From a checkpoint of a small image classifier: widths [192, 384, 768].
Rows from block 2, named by matrix and row number. Rows with one number belong to one channel. Each number is 128 + 24 x the weight over its row's rms, rounded and kept within 0 to 255. All counts start at 0. Numbers have three digits each. After the name is the row's rms in percent of the matrix's.
# convs1: grouped (16 groups) 3x3 conv (model.blocks.2.convs.1.weight, 96x6x3x3), inputs within the group 0-5, a 3x3 kernel for each
# convs2: expand pointwise conv (model.blocks.2.convs.2.weight, 192x96x1x1, transposed), outputs 0-95
convs1.0 093:139181140173116136136088097147160089145176087116143116130132128112106148125130139109141127114171163096154115119112129150133116134136114147185115133113098112083119
convs2.0 102:107163121115115143100117133120103171134144101137137112147121133158133099076151159158133139170118113146125079145125126144167126147174098134152128141116134151136101117141113168113176165062059136108122116128138087105121131117132111169115115127133173164127136063146113132138108112136133155154
convs1.1 086:125163127183142143138099119138093146136117096115141117159142118160126125123097084113115148088116124109137109123075140134126153164169148123123096156172104148139090
convs2.1 101:140133182154120143158120150098114105141115122172111107134117154152148116070112150113113124111151157095139112102132113122144156102156171126164098131119123117131072127130131126140161090128135116111141128133125095084096168093119100082069143155142171119162102179103172111078140129114125118161
convs1.2 100:139130081179179130075085107134091111143156136128121131133156106148139102108121110129144118097158179136103124119119141146122132155135139156133081120155112118110100
convs2.2 098:165155119155121159127162116103093156095151153144159121177123087102119097130155181127097121136145152141127084144125132123109132106130182125121167146137154102130087150104140107142141121100097140150133106114106146104136120075131143162133111134120112126147133104143104075166124145127108141128
convs1.3 101:087101126121168112150139117094177152114090134173126119134094137129120156107110154128088104128114136136177141123162117160124099157106109123111164162116118143090129
convs2.3 092:128168146117140134108075178089085152131106132125202136133120114133137116133150158171112146134140133141072155150126155092098122109129101137088178121146114110130116157122117112075122125100091090128132115137139115124136128144186110121134146131152147123131100115123114148136163159125192142179
convs1.4 094:112108119093120122103091114141120159145110134134123110159116093130158151151165116139139154164117127143099127110090109110186159111155168092088140093107137156121108
convs2.4 104:157102105191130129123138114143116131094150159099156105125154123118119131182117149111126126132142114105165137087153085122162131109134122121099085127112157138135123149089178130139152162110120162125133122136118111168118146141148112107104132117146136130138112152103117077139117111144115127112
convs1.5 109:108137158071101100084163143127138132096120172110129131120118137133103138173118175127132154157137113106124106177150177122080146141105116135114118126107138117130140
convs2.5 106:130133097145098128130101144103167107130130138119092207124067164119151150127141139070130170132137108132144132110120118144099118116127126148076128141150120149132144121097081135086079106147149134105149121132100099145140077160135100136116130130115144069135134124167129168121102133134138087102
convs1.6 084:119140132128094170100121107121156141109121157100082089118152155112105098123120151124101146099083096127145156093147142104149186121109138150164113115106107147127138
convs2.6 099:115139127134118105133125106122173145144126145123088194094131166149143061147112131127147123123152110118105179082110147180151077155121126121133134135135117129130139103085154092154136107087115121142092152127105149130117145105158128154142104126126095142119148105158134099138131174126084128144
convs1.7 105:111106152159159106116184100127143119097155137118073134159149101143118116111098151101137125122103157167104086118124123110169127101151126121121133091138130094147159
convs2.7 099:156105129150156114131145133082138152150158182150076115184108139105166101103111145105126164119149142130100139118143116143110085118128105122136155109137109117133121148093118148124204054145119153132116122126116146110161148154187137131175142111100173103140152125114153118145104111140160106129
convs1.8 093:118129176103129123143156080129106120137090116136159119126089109086116105084127117135130131163157142129153144132192105126110141156137167104139106152163142134119162
convs2.8 097:126114156104123133115138141138125143158093127149101156149091125116136203161121100095127109103111162141118136131103182118116074144109099125157115127146141099131112129108165155164136118170072138107113112129130126138179086126123129121120097117086105179118122103125153145106116117119162151180
convs1.9 095:103110124152099122143193137102110118124145139100151144137068090119153093152153141117118118129131159105131146156159142161133145122112115156156135113150110119077094
convs2.9 097:114132152140143147107157128125129127141120110137136123115125121160123107138114111169125121145118116132096136135147098114058128117107145169174097119137139114127110155066110116146064139118124125113118109107120105123113130168131133133083159121121189076143094114094103149152119127091116140126
convs1.10 093:112130125125126146098104131127150156126120135150114157140081107113121137130136153117108139114084118168156131127134141111107147132091116154093093170116084171200126
convs2.10 100:150110096149154120130146118127185130171164111125146176102135185124138063097096115110148116129118095136077128155142122121167153107146165110151146120182132121123155118163171141152161124080104125168094140143141130160095121123143119127073116123118123141130110121124140149119140116146113150135
convs1.11 094:151129135108129101106199205128119108120116144114160164134129150126106163128129101129119108136130122099101143145121106150105152137110106157112116138134128169107079
convs2.11 101:149143161170121123122119108116127131128132124126127164128108137095133150174118152134108147144100151106125129216122111142095094140157108116175112133157097110120105133117125131162119105161128153135133114129131095158097105138138157203100117120115131123156085154148117168121129113139151122077
convs1.12 106:133085142164116065140160086116144144120157131098108143127143120118119153100119184142115114125146121127159098113161135124082165131073155122127130098122138121131127
convs2.12 102:153132134112113114123119110143120161142132154150160108109159091103135146161112108141116132146155138117094100128100140114111137152142124119121083139163090131134123126159155116128121128142089138139145155138104155154102105110125122140162121117125123140136162147114133120100131092142113097156
convs1.13 106:167095115126102166148114120145143117179118092142142109144142102093153096134159123149120105146062111152113133118126136089153141098123176139120117139152106156139121
convs2.13 097:116183077130126136124122123126123152130156115128084111155088109130123129185155142145104136162152137085117101162137139105127108153090128113151159126138150131137152132157130117164114188134100198109136116151094104129107139125096100111141103106138101144154132092112140116103161139163112135133
convs1.14 099:103127126103171106104106101149131136153087110136093122132098144136117137137097127106084168092121192135131135117140122146172091143145106170094135158114121116124137
convs2.14 101:129157102098123122100154133165128135082175154130086076088113118105144149126155129097127099160100128123091135129100134123119097127131147132131107133163130146145094153170071132123123106146153150168146142133133123136126108137107103090109123155106111145150082133100112122075134152152139088162
convs1.15 115:124146103145121104147117152130109134130106160114139141116137133105134155112165121118133136100195090150125110133165125171090124165057172156104116125124134114128118
convs2.15 090:110102094129168114077133125148105100129164168123158111097141136108102150142145089154110110146135172171146105142101111171128156110098135115158111112120149112121136141168145116130133141111153124108130133139158117109145129148127103177155117154115107133129164139124154123103170144133099129131
convs1.16 104:158110107135084164128106148136103156108144117116133119111146122075189108126160095094170121176134105148082130152137132137108129093155133126114123105151122140123116
convs2.16 099:080156138077125136133141115128114085088137118138142122118105099102145174138139129139138097138167190106126116093098147129127166121156137124164142119125143139112147130104147142157174140115133133111119129125160112133126130153139123147134158135132125108092143162132108124099134121064121122099
convs1.17 102:124113145113108106146121123121096111118136147117139152155166162124116097130099130116159158132137125144128091112134108132115099164149111089178171094127183101082102
convs2.17 098:127100123149142132131121150138128135151115087134135146151154102138130070142143105149186111106112122127095132115122123141118148119158149122151164140145135125119111129105139135101169099137134096154188100128117084091136157097190108079089143125161098178112137108117158103111172175073164166163
convs1.18 097:139124130148120129148141134141139131171119101109119124096153105122161146117103098150156164102131150139105114106092070101170190114134154090136114092130144119144101
convs2.18 097:124127114141082110149106124117142128150120122141161106150136128154130143171147116099149123142119135125153188113166100168148092101138134137092119131107143113130086119114134151168150134148140151112086116121082127132149114117124133078105128103107117143107140150180136096151115113109161150117
convs1.20 102:126140152135149112120134137111136104168136085166114119111092144073135158111164130139133111115116139121140144179119109128113153069140182138091111089144136114146127
convs2.20 109:116110129139072123162165116105123109125166150126126133128162122102159105146146099159106140122138157154152151137142133130119132125136166136073119136140150131110131126098123144171107132106140152110134135120116092085115122128097126139145133094098114110105155106107106146117154093172128099098
convs1.21 115:116113145133099133163115136128129156108097156152110141109074165146091092159163097126134095125162143088134130142145149100078150140105110164109125156100126131142120
convs2.21 105:123142141100111117074129116188172133101123121131127115125204136127097163118076101152118126167106123111114145126095121122084134133145125132126093125160123126130178118156141149115082111137110104114156123112107123151115187106120144122126157152149122126109141145128128113103181093138132142146
convs1.23 089:129146130115107165129093139096168156096117104106113100134091175129130138145126144163105102183109081139156132148130122120114095123099141164139110107142134093123093
convs2.23 110:160125153174129124166094132098112130178118112130134127127118118110121094090142135124114149153076152134096101134152154189117113117104182133113104153132130145134144114098150146113083117102146134148134141119085141084094141087109130151125129131115154132108120088092115141125139124107145112156
convs1.24 085:116138121085120146117096106100113164083124123109139117154179133122157126111139099133131151145145157137080116116117133121122120117087155148123078183129118167165126
convs2.24 095:169108110120095149156131140133076136087082121117133121124119139175159114082140155144141145163109127118105122168115101139170133122126130141134117136146118156124139135129123129106076135087130179119131153115091137110151138202136102108113141122170139155140118114091153101125110108105120159184
convs1.25 100:108137155101130160164117108104131127158081089170189153134154147108091090145126147156142130152089131143118104151135130120149169151109097117129128114141102123117115
convs2.25 093:118121097129180118187146139136171098136160172106142102123137126125190132169100103101146107136122157154175123107139138117116168146090104135131096122117088103129127156122142121174160193151132117130127143141158175122146128105095123112121140105115116159115091134136162145115127151138144157086
convs1.26 098:108124143134100122138121109118171173120100102117128090142160128113140174124090107120089090155109116165172114148127110128153144152098122127114124113136165096109175
convs2.26 100:166106116188136137143130143126188173122146144132154165168117161134138155161142129165138137131138092090162156127124112175114137109135098127134088125129165127123112145076116120171113135140176117181132140142146110129158103157161106110147152157134163131139153100164154106130110100139145121122
convs1.28 105:117100119126124114119130127133097077123157155106107149110071089130159119126155163114146140109151147126094143139117133148141096129169151125147187144103082148147121
convs2.28 102:130124101136158135087159124135177134159112137123138127127092101107116047124144108136133083112128129121133093121112133116149113148133116118127140118073166139144155099137158124104173113092104144112138115127112133128118137123114105137126136130113134151112130138120124138101108079138073075125
convs1.29 107:128149081164099115104127156123117135124130133131161150130163093138108115132131150097177159112135098141094102133158142162151087151074131157156126128099114125100150
convs2.29 089:160130127135183142140145120103108150100140142139120094112133138134165128105136130147102120106138155096139101153125127116121135106125123111138140143131118127129140123143113139190172147125087164122108107110084096133132155134105121106156127092135140149151144087114134159092122153110135168126
convs1.32 126:127123146137157117123139130122162110153016174109170132127104139126192075130126126126127114129129126119131115123122141109137132130140122135114151134132106126150126
convs2.32 104:112093146082115123167128134106118156115096145145115104149106147113115092175101135125133121127158144156158116117126119146102152121116111140137088136116120134137122113126124109125126118139123133078110144128176150151114111106139143191143129091135150119132098120090128135100148134139073136161
convs1.33 089:148117141120108107101139150137109111129108167132125106116137110114102134135082152129098092123121161128132178113068118151133139158153135146202128105087141110120118
convs2.33 101:088076133123118109109106113122114116124144097103171160110198127132167129130125118090125104141161141170089138093123153146117078126121106114155141109090127121118165125171129129087105115103165150134158084119113156158128099114160125139095137138150108158121143169118141116131163158143128104133
convs1.34 115:122171109132136130134127129150121114091156126109153118116176102094131112162101138114114106124148171135126118120116154124139139125118114101158109056200108148114136
convs2.34 098:140130145090088143100165133066106133131089126106113101114089150118154116133096137121141131126117105158121096155148157066116139137117152115166198118146109076131112152133151132131177100155092128129126137133095163112151153138198144114149127109119130117135095155145136130113133138115121173132
convs1.35 094:106147123138177139117160130150154130129147131102131147137139171123097132116128150150110125136134141149131132125079082193115110159114108112105154111103155174078115
convs2.35 099:141101100088110138141158131158099124160126122147145148175138129109140069109127138120122115119144105151123092168090163162137111109111129152089084126126130168142131175091186123150158112144142150105144137133142117129107123155175121113119116146148107097133150099144148108102108112082137108153
convs1.36 095:126161135141133114104117138117142099158120125129116107125180113156165129088101088150193108150164101107095080129134151158143140116147094118137131133150151154128114
convs2.36 098:140155115122113111109126138110135108128070134145084072141115135137118150079135134128137106116119139160106120110137106186162104146146132145124133124108134151133085143123164135103105125110139157152119136134122075159106144101121142089149123113149126121170115170161099178089126154128151134135
convs1.38 086:144129103163098131162098124105109111139146119154132095109151178117068118111105090139133075170124113134111105124163127102146174106110160146111140133135142140126124
convs2.38 091:137145139122114123110090133078160120102152125111110088126112132131107125109129161141132158119145132097130188155111125110119119134131109106124059123090149118128104137096130115118120107137131112135132128130123130167109116149158140124104159107139162118185108173143133091115127095123151150106
convs1.39 089:139137117137138091109108119187170095115158098095104103115111138126156104158122079095168145095147160133103102098099168150134140136150125117129109123128124126151133
convs2.39 096:132190146129156118139102137116125152124141129142111109111116124083117160129148138110146120128123143103080108121110144120107129154153176130151136126086168120131115102101152122148110134121132176151151126139153157130112155039110112116126125106147092141106108174130107122159087132125113161202
convs1.40 107:121117118090152129097127128121139114095133199135121149103142110132109150126161138162141113150116129110109119148122121145157079081179116130139153132109182123116167
convs2.40 089:107136126149099133126093124117137128171131128155111149129143091154106143074098180164137143155106089131073111167138130160131068158157112121183155129063133122139146142133120133124142140110133124161118142122142147123111107156111133136086104132130151147091143056116098141101142094160124100133
convs1.43 108:120096127103183119124099129128146129112101122146149149117139095135162158117101126148123097140157133113116114122155133111136134120136118138192142087054138170152113
convs2.43 109:152131092155123113151144122124125150132067129122166148156086115168117122161135150118132111132112156139101066072113121114120131121084151149124123138123131114129125119143111116101102194126165166104100129122157132157130130109136119146108128131128118121150142212140113125197154097091136118132
convs1.45 092:152166121141158132097077128121114117146147113113083136095076092133182146142138095123119116114093104136119149137165140152135123107100123161150129108118126144177115
convs2.45 104:143124109155109149104128150157081120099104159119119142124097144113082112108150085116154163137128118129129132126135143103099151138155164102141123124139151125110106137118110126106115061115133117138112132142119120143094124103152134123123110118161168106180181133133124109168094185086092097108
convs1.46 109:132118148130101111145122118150133114106157128152101142131138126157113099110108135141103168175058122157161160121159138153099129117137137114104100105192150114107116
convs2.46 101:124088130113152136140137126119155087130108113109115133099160132113153130115130152093116113085148134131120174142110123106161104125150093145131143124086143137108125106109136151092145161097150085112118120138143166116129135181075149094141121095129137088124139135179098122124078123091084134118
convs1.47 111:129154156125060112137153134130101129112131109134097122115120118128113110139148154127141131137093124137136141144145136177110123110139148137058120095208124132094126
convs2.47 106:106124169123105129116100148108141139123108123140116073137133196109173170123156101116121115105117122123151163086144117113149095108150096134126121126131107108123130124151121114097158153115140116117112111137136155118112136135100160160133147121123134087141121154177124150123137164121068117097
convs1.48 095:129114176146122126098163118115147111155115125111128150106087116152127126133149144140122094145091097164174101107114158127098164138138136107155080130139080167135110
convs2.48 100:140157151112118122140164134116082151081162115124092142176141130105143117133154128114101086121091131110074183124124089126156100125115089129084153154131103118118109140113131134107101117136089085199126127131153128111149152131126140095108112101140099162120147108179101114158093174121127114175
convs1.49 085:086154152133140144095118134140123140108127109122145157167120166128125137126121114116133158124109199066070125160153152116144136115135107155136157117113113094107122
convs2.49 103:160135160088086142118151123141151142140082143144141122109127108145089151175138141118110133130147132159129130144120127094104127130144148175108109131076163113133175133128118141127101141117123120115144111143109097119160142149117116098164071134135125099119145116065190140141126115153101092090
convs1.50 095:113135140085118170154126157110124140111118116125124156148156096157128095107120100164148125149139125105106125175154095145153078102094109119173127101131169121104122
convs2.50 099:073090133118132134146126118103128119153090128139157154091129131136089166117109115117119117108134153139142108113090140116164175142122140101105132138164148139126146107102188147147140108118089139080144143112145136134121052140106163102123116122139132073116127138113089126142150108114063146146
convs1.51 091:130136135111147153085087129125122112113097146150151174145116115117095129122133148134098094136115102187154144157153134118118148085126138144163167084114156139114093
convs2.51 098:143095159132114134110150137114132150078131094147130116128115114113150174068117109129111122132118137153149171114148155136120155116167104130125127102111133119134160115113108135108120104116104132127152118122134108131113101167107121129213108144142135154104169094155171100133121132166125151116
convs1.52 100:126130105131140132116103144133123129150152106165117119114090124130098142116114171137104136132136127115170144134142085120182141104100154106131114119095178180071151
convs2.52 102:120078168129109148133146143113121117194120077116136103143093154163140146100127102120148140123135076160136166169088132116112105124152158112131114108159117150133137153115070129131135128166086119137128142132104141143101120163126127120128109139054122135122119115167129149140156158126135108145
convs1.54 097:117116122111117118121159121132136151172119109157099105114141112133143108114136114150118141124126100135181114122109140081136163144141153116107103106095127110211178
convs2.54 097:130151101104147121117137144127087112142139085098127126106110098131100127168138083153135149121116109172147130132128123097122146131129084121116136153103119146122136140127111153173132123121146123145151123150084147115152132136104127123145137175139122076136131074114104110140069108152110148140
convs1.55 108:136149116136131131115114092109125131142132124138122131096119140171179132097092111143130152119115114129160132090083134188191138085096115143100128103155129133105116
convs2.55 103:120160117098118126138124146159085151155142131103149156154124157101076158117149122167104179115101158158165134128126115126135162105106098146113156125117073119134127153133153103119152119113110123142104111131144144157129119148142121161120142093120127119127105154122151060178159131134095145086
convs1.56 093:124121103117115152129136161124081109113151119147130084121168144135095160081160141106139127117150195112174105134120107163101110118172154128140143123130119127127154
convs2.56 094:123123164073129113087121132130123122132127076110142131130143152143111129149123146152160121107110146080150155167121135098149136168092076110138185158154143130135122147135146126117178124130122130157125149144128132116132105151113133190105123129165166086099102083144101130145116100144142138083
convs1.57 096:122123116121119104144146118170128112119127113108083151175130105127101121143196123166125091135126111127125201109153134119124148160145111104125120142085145154145141
convs2.57 106:123113140064136132115152112138114159152134122159119143113175164122159078189132130119144134134118149135166149102132130086108144147119110135175125138114125165121125101115153132125137135097148095147139141110145117123171144193148108137130131166109158100156166136108154109152125113144173100191
convs1.58 095:085101114127163110112208151157138171151144118165135066123123097113154127117143115112118097113126116118136132126099113138128097134129130116142138118125162090151151
convs2.58 100:133129132110153131115093114092157126143119185147129115149121115130156132095154122151137135128150121168132118130116084100099134143138157129146127135147139178133109109147131113158100126132099113135155089138157087099172126167123135128134164137117136153130075096102121190102091100154119138161
convs1.59 091:132119153155150084150100094108141115140098118173168145136085097123111110156134143132085093111117127127121141142135112151146080121125089141168166135141156115119094
convs2.59 100:083101091118104143104111114109128146098129116128111149068135109127141153150114106096117156113138141108124118120136105144126141147141151110184175118142137138113148110133120132116105099137089102087133132123150149116107130055120136101067125106080109156131135178095159132108165182125154132194
convs1.60 094:143122116133109109146157159131187160115106099116106092136119120102100106171184121121121143124153093177097131157141100126092118123110121144153126101098114158131129
convs2.60 098:120094117134176162144091106178144132135112142125108152136158110119141092099133144154117144116152105160103157073130141153206128125122128136096133130127137129135100125095112108116143131099184122131113137128174160138120158135153137129071124139111094134118113166130159126136160124133122131119
convs1.61 093:092131134128156164148152094090093111160134127159153161175126115137137152138156132127145120096114171088117110103119183101122154101137127111119124112118096100098129
convs2.61 105:107156155109121105135142141104137161088133106110135155110173086160067133120134091143135137146107128096090157127139137138102135105116155138073172130140111115132131118136144136116096073173127152155193110114139114109121154111135133099152123117118113150129175138175127126119122102102104096162
convs1.62 100:183159107132128122077146171126163150109089131146143100130140096095116112138171119097153148119138170119111115142145107116103150110113150118110143116151091137109091
convs2.62 100:127140170137138141135133118106153163095080136138147153084141164099128138110129158096117122122082166146138131106114174161152095117158141110102149122081139155123100089106121133074177115118128139158109143131128172096182135121190129124125139115110119121147134127090110117159181102076146155109
convs1.63 101:126108124126128114138139122128094112146117148146121163169149152129118147097106138181114104105132148109100194139139151114114141160131126130158079098116153101092174
convs2.63 098:165173105114129119114120152125152105145134148136119123085103163098080166140147092125107143137107119105164111159114091137087142128123143103135114160182126133128139117145117134113091083147116137123150167135127090082120135130104137119157169097142163148134145141082139111143092116161073110128
convs1.65 094:122173160128150120127108152128121152117115132138132116114074124086088127091162191128064126137129158141173112143133123125129144127102116117131119140123100148166109
convs2.65 106:126096131142099089143135107116157127113140106142152122157172117125170152115125136133146125125104138107147187141165141157174064145133097121099092129157126095129104102093151137138144164150152110141082119129129115151153123118112133173112122119086139181111081129137146133100132089127162111128
convs1.66 099:154142090146103075159113114137088141123068104143162144119113112141145086136162118118141160098102147126108119133119130098159130136154128119119132143105153186105125
convs2.66 091:133086164149127145144132115155110154110113154130149105152126111123115108160120101125134094105135158096157170103155147126123136123129123146095132155144122157137115132120135136057094152105092112191159101148122159127107124105132129088138165176103111083137136110168106095139137137149129119087
convs1.67 080:091139121105111152119095124149090122140098143151120146143082125183145087177137114086115149114114195145093143130126131100117145121141154137111126161136128118124138
convs2.67 101:112075090126162132143124129143163143136167172134097118104093107120120088118127166152112091105113113113099150101102147119116094114155131148111130124117140159131115139141125124076114103097127142158136129138124133074085155125163136081156124144147143148129152144128088078100124128097136105204
convs1.68 114:123134126130117125149123129143106157112132145125128129120133125137121132131136126116176081093154121126116139100151105067222067111137118149129117157122133114156124
convs2.68 104:084178160105133156126119093104089105105137127090108098190151141110161106096125113152104103104148138094128082137150145046105138125124158123134198127143119108142132122136110105103154129148133147142101140137118166142139130114123125148142125128104139070104112150126097113135134156126139134091
convs1.69 092:136125138144116108163118129142174095116089088120129116091129124092108191118158146148132134154105129111102143114183147152131142083099098130158126109135101150134134
convs2.69 095:135095117148136113089144135143061103146118150116139094127092143185125144143161155127130157125114047156128101136135144161171174163129160127133109113088149114119129142130124111166167073171094107142129104136113109151125066121105143113105136121104122089105116123136156122083128124116124134117
convs1.70 097:136138158110122108126132128140121106167138100098127117126142129135103136098148126142062209141123092124124150150060182125123128135113136111135128142106137134138126
convs2.70 102:126088152061101130122121121117125115151152130139140124111102082157112132116147076092147127118134115127100110125138145109160225121134100112127103112154112097120130130151127123178150148086146099157084139147124142121124163175101141132134142119128129164137073141131105120133115124122064142122
convs1.71 089:071122135088160193118141187113101137108126139125148147130146185108131162121128111140119108147159147127132109124115117109132126108128141157159123104165149098111132
convs2.71 104:150161132132123143068131183112106115151117142143154187116118156170151135141121100149130139147123139160090119110130105146108163119123151138160144138106137129132124133135130119157093142134107151102101138119133103123140141089136124081146150145140091120142100145090091155138167134120156153177
convs1.72 098:106092115122135115113152143127145163107102162103142124132101138156105153136148165138114110124137118120107153101130096107199071091126170116125146140146121126112087
convs2.72 099:114132151124174099159086121125138138151133121128157077110163136113162167118128153114145146127128167126127169158156166110116097129127091132108150107111107141124093114163068120069117111139140097133167138144176146131151130102114131118121126139144149168116115108165092124120139150140100125110
convs1.73 100:131132105147098128129118121132152126152154112158109101097111136123138136109127143080122158108125151147151136147112161128056134172114184140097094153096133142167128
convs2.73 097:148161113142160132126113125153149168140134130136116096116073117118139098081104164110130152148138120178148090126114145142125117128133165134127129105127126172141151114134113152145104152102133120141112145126148130126184114138085137099095120116169165117139109165136126138127103149103174150106
convs1.74 096:126113124127158143118161146118129120151123157112122147104146133148129103139136147107129103134189123087095129133112088092132190085167169133110120103150171108127121
convs2.74 106:061091128166166143109105134191111118139099127103137111108152144139125108127139119107134085121136157149119091196144153122170157165121154112136141136093138121129144128104116149038153112137131112103154146125168147136126134149105117116091111098122138120143124156180117144125142105129142138068
convs1.75 115:139142127128124127117100118114159145135141117145105115118118155113132153112127131146068134079147173159143118097161120187125118097115143162141096131062118109140152
convs2.75 094:150104134155185113143125137119095117095130119138091139126085135127148129137138176156127138153137140103157107113121156132107146139141147132134117127114103081103158152156110110180127137176180135146111121118099154111119127144093139171101115096165129173123116087130106129128123139139140120065
convs1.76 107:111103155110168134140158167119133139107167125118139107130155134156085142127166122123159118124140111132130098100110125113203125126123057128147122122148137090117120
convs2.76 096:093124122141098131131113141149117149109100145103129152137123111084123165110147149134135180127130147131131168115121138115157086116124142132104099139099126114126104148111124135083141146136134115096148137143130145155138082152092122159163121128112139066103168111185107127138133090158148109100
convs1.77 097:153160148125132115149126112114127160108140179106083071126110117123127160107114100118093145113111200105131137161125142158119094145139144114126145121162114118160128
convs2.77 104:117142151141146139113121095115152139149124121131095127159118133118154114083118118144102116136107129104104086116138130103137128137124152111132107129110111126136189147125072119117131197133127131151129155126133129131119110131092149132121123098103136157127111065104149150124102164109164135090
convs1.78 114:130146100109142171124095142134144113117118147133094119144121101122180105095132125144173153115116107142150128128080122138167083109169129130137162126068117147157120
convs2.78 095:134126142079160159147128140103159114075105111118100132084150112135113128112142144136125124138124128103184070117117137148143156103104066136119125127114092167125091157142136120133161101151149134104110141131137111113156088188103135155142111121147091109157126151123114160107074104087090130130
convs1.79 111:130073145149157135128103145146107114134165137113125126084100135155144111104131109154160137111098126153144124127180147100055130161163117153143113108118155135124131
convs2.79 102:112083140060121134160118107145102109107097098128072131102168119112108103149089082173110119142116140101185068123135108117150153163107104159130144109153126120123120145160121098115127134100123135091123124126155113164136152050131125131125153109137144117114137188140144145144116154116108148133
convs1.80 099:126137089133156107118140121108131118089161215124108176158098110146116110149141116121105158143094123119144114133137150137113133122115116106125114095164179107122121
convs2.80 104:096135144099098116121133122167158112138127158159104115151142122084122140134139137129143109116150098126147096116131148119104120113134146102131126130142099153122112113217099133159143140183116079109106093140083132111108071121097145167087108099082096155128135157085130145103148119159150086168
convs1.82 101:135132176143122112140123088140123123116120103126146170133136184140109112155137060131118104148142152132160127141150141116143145132054114123100094128143130130155158
convs2.82 097:167104088183196149127147119156146096189128140133124133104158112098124107144116126148135080103129131129143087151116094101118130153144120152113113124132108128138196117103135126176159155109125113141150107133107097140153176130146128157152114131149134149092127079126168149117116099116124113125
convs1.84 119:106178144170075044103147183134147142135093115130143132117114132135162093124115135130106145150155106103109118118125137137125118132133132116140157126122091119144136
convs2.84 095:131100161142172126117131130124076112103084150139149104117112104124131111134118121129123118131118133137109099094143138172125129141084067124127109131132127135119150093132136129132139131074145141092156134141122123129084130147169152157131134108138107137110122131134135136165124123133098091060
convs1.85 091:096115098138117139123130141138136160103084104150134128089125108128165160133089139156158159106082100142127112127144162136073114109153118131112141106091100167153136
convs2.85 106:125115096108074129139119125133116127154129121143124105148129102086153133157118116079119131116132103142101183120148141109103128129124111111179129138115108104143116125158126149083127168172124119129107111113156164124091158160151111081158132161138140174123104159155097119146110151121115162119
convs1.87 091:130118100150148089133085107119124145086112150163158136137153111121112146115135110122133139086112159135157119103131122108143125147135103192178179129084122114125110
convs2.87 105:086162142104118124147087118140152122112118129132088181111153139115140108101124108131155128127158148119120142102114082131160123103101158129092148142107145146114188107128124114083128118193122088078136054152151139168103138091106129155095109104129130134104152109103131153115135183130104136125
convs1.88 096:098134156086140146135145127114088172102114166121168097172127115172078139133113166128122118102122157125133133127144084141166109116126118104128121110141148101132166
convs2.88 096:101123105159103134098130140183093125148164107134100091151125141142152160094125118097142152145150140081090163158098137108127065131097160135107218130156146125123122122122155158167118120142103133110168142124125132158136124089124131132086125145146123145103121118111159182110130128121168118106
convs1.90 106:124132100125104157153141138118117146123104119169152165129166153124127125123094084122123116137106131137161139092183133145101104106128164105147138150169106110063123
convs2.90 093:151155156118124141125114125132078147144191114114150120152160157140101136128138103108107133102097107150194140144147129168130121111106148145102105135109124102138119113141106165114134102161122130125125134125139086129158112145083137086131119134119125101118089129122161101133124122165137152085
convs1.91 088:126123178091133142097103086142121100126127169158111162115102097114124142136109167142135103154147090142136120158133119169112094106104127153149131122152105122085092
convs2.91 103:100150154151132142105107147144132101096153142116117127130142092102143128109124148098132149132173102115083118075144107131128146139124111137102132118120113105132128149099100111154158050142145148116141069118144178138126126159179121103133104151122123113102058105087097110125129122123142144122
convs1.92 092:131150099164127100092169118143086093139115137100112150124142123119125106141167126106122160102139159131164162086115102107129152098141143084091124164155151125147117
convs2.92 101:136106100103136116117127131141101119127131106119097106131153088149145127120101100161128117155136116074103128121100142133088129125138174125097116135143148108119152160134114101126079155083148104106113135120124118115083125090096130158094114133146116114136153151113132114178181092156126119139
convs1.94 096:083093108093153128149141137138144110151139116129146136116087105156125102143098124162135126156137073159114099122134136124116120138131118156207150133084112126106116
convs2.94 103:131131110151118144125143124138145087149104119119166107104114089127055122125123120143120139145115118134138137089111147124120138138134160123076124152108148129111119111118107119127154142143136122128115159120111097123140153167225108117135171101170182133130164101120119097099113144153131131130
convs1.95 101:171124114143100122114110121130154143128111089137136156144103123114133112131115128119059118079178165148162116138139149118078125125152156150161154141106132117087123
convs2.95 101:136176142151140122165121128117123096128118152150120145161129141126129134142120152150129109119140178111164191128136087148138151119141112134137155128103121120130207125095081116117136094134159131148110129140154092126069153099160134116142140087172140148161123111132144153148114139121140117044